From a checkpoint of a small contrastive image-text model: text encoder width 384, 14.4 epochs.
Rows from block 5 of the image encoder of a small contrastive image-text model, named by matrix and row number. Each number is 128 + 32 x the weight over its row's rms, rounded and kept within 0 to 255. All counts start at 0. Numbers have three digits each.
After each channel's rows are labels from the 100 images, of 14848, where the channel reaches its highest value: "top examples" is what is common among them; "colour at peak" is the nearest of a few named colours to the mean colour under the peak. Only what is clearly more common there than usual is listed. The data: photos of plants and fungi (iNaturalist). In brackets: how many of the 100, against the usual share in percent.
# conv: 3x3 conv (encoder.blocks.5.conv.weight, 160x160x3x3, each kernel summed), inputs 0-79

conv.77:160069178100135123165160116131133192092137138134093133216091099116149133128082132166073142145121086102170169064107101179123145165102102166152087075112106100148094130145126100109156178126109131149154164083189141129188155059166157141155126137
top examples: order Lamiales (26 vs 7.5)
colour at peak: pink (25 vs 4.9)

conv.66:157111100090118139105115079088170116109105145104114118115124100235108152179129113158081092110123134032145137138116080136114167056116116120114137149126139176117078133073139125180176154132148138116154095160142108153152135142143178120117108177
top examples: order Asterales (28 vs 11); family: Asteraceae (28 vs 10.7)
colour at peak: yellow (55 vs 0.7)

conv.84:109112170118087091109115194203107151140149107179128140149172176127186156162169104154128151102111142077140147097072107121107120126182089141140121105162131081183160074127149099112090094144097138127062112105119103123112107160129099134116079098
top examples: order Lamiales (37 vs 7.5); family: Plantaginaceae (32 vs 2.6); text has "speedwell" (32 vs 1.1); text has "veronica" (32 vs 1.1)
colour at peak: grey (71 vs 45)

conv.114:084080113132124090151068072090141172198162139154101146178078143121147131108150184162113149182110095132080161115131109144090175133145139077127137132075118214150134118139195099133129158073100125125155114174085181119161126115101117084155155144
top examples: order Asterales (55 vs 11); family: Asteraceae (55 vs 10.7)
colour at peak: yellow (30 vs 0.7)

conv.133:145164151136146107118169188177159142090194130090112149091085077123129112138091182115126135128170124143128183101100128140070115107122097087090145093151140097205100152199092152092153102154078112123128167130114149140150112182108102180149112146
top examples: order Asterales (34 vs 11); family: Asteraceae (34 vs 10.7)
colour at peak: pink (28 vs 4.9)

conv.144:170122122156095091166113173086179149096131209142121094158101081057095124109153112152123132160124109126142128185102144118118127154156145145114149187106116187195147111087151148174083150099084099148098081082102131107122109105175133178122157167
top examples: order Asterales (36 vs 11); family: Asteraceae (36 vs 10.7)
colour at peak: yellow (66 vs 0.7)

conv.73:186118199135087149113107145148125160131140166121113103168125101101117107129197119107109095095135110126128137116160119123126124110107122114167115157075087189118119179099084102128132136135220118150110177083152127118179165165089097201128115153
top examples: order Lamiales (32 vs 7.5)
colour at peak: grey (74 vs 45)

conv.130:158121114142156139161138123169133130193135158112181147191121099133124155200132100110138109120081105136104166147095189147160163086091149173108132095170140151093103094146148132120149204045153102131143087165142123134139118123180113170147141129
top examples: order Asterales (47 vs 11); family: Asteraceae (47 vs 10.7)
colour at peak: orange (27 vs 0.3)

conv.146:124152098115115138153100125112161181174127087085146082065116118086110177159157148114163158109146119120196056088129162112129163085172117181150114147094158122216146118097090099130138119142084134114152088151151109131126106112157142124104084092
top examples: order Asterales (56 vs 11); family: Asteraceae (56 vs 10.7)
colour at peak: pink (25 vs 4.9)

conv.34:047113083131155118174168119105096100175174153112172175162097171148128170125165103123097182142169105132129140119129126141144136127160139139089068159084124074114093070133146115088120109137062046119116125172109127119175073172118065119111151164
top examples: order Caryophyllales (27 vs 7.8)
colour at peak: black (61 vs 5.2)

conv.140:109145111133188130136135143088172108110099188095108104194097174141147144103166104147129150113087187131104170095158122220111134147151185144145116105167093189124136092115111114131108138111094137122139136128128148101120108124170146132169129135
top examples: order Asterales (57 vs 11); family: Asteraceae (57 vs 10.7)
colour at peak: yellow (33 vs 0.7)

conv.151:119098145132180125134162090133151114148155066133098148086096136128149171098178172114157174186124152148180132118150101050123131129152075112108156136128144143139071144080169076082114188185132112201134117181148122170112111149133136145107116060
top examples: order Asterales (54 vs 11); family: Asteraceae (54 vs 10.7)
colour at peak: yellow (37 vs 0.7)

conv.109:146155129168100093131128112088152114093155132062152129121117150151112130066119165146113180097178145159111117128115188117155122162079165154170156093160062125102193094153133145104127129122100114068098176112204118141138128140145113081142128090
top examples: order Asterales (33 vs 11); family: Asteraceae (33 vs 10.7)
colour at peak: yellow (40 vs 0.7); orange (32 vs 0.3)

conv.156:164119194182194079152107077089088132117076152112122120188176139137135102141117196188187141168112146117104151141148111116112113174095120102108160122066120175088171147127073101103093173095148157032107098133182120113175112138141154103094099141
top examples: order Asterales (29 vs 11); family: Asteraceae (29 vs 10.7)
colour at peak: pink (42 vs 4.9)

conv.11:149090137114120123124122134124138102128102126168152118159160091157115105151153138139076120138212223116090106113125123114119113143081095050133122206048138055125139131089129110102163174039100081156095092114079134246124112105119120157085107149
top examples: order Asparagales (50 vs 4.6); family: Asparagaceae (50 vs 2.6); text has "yucca" (42 vs 1.1)
colour at peak: brown (76 vs 35.1)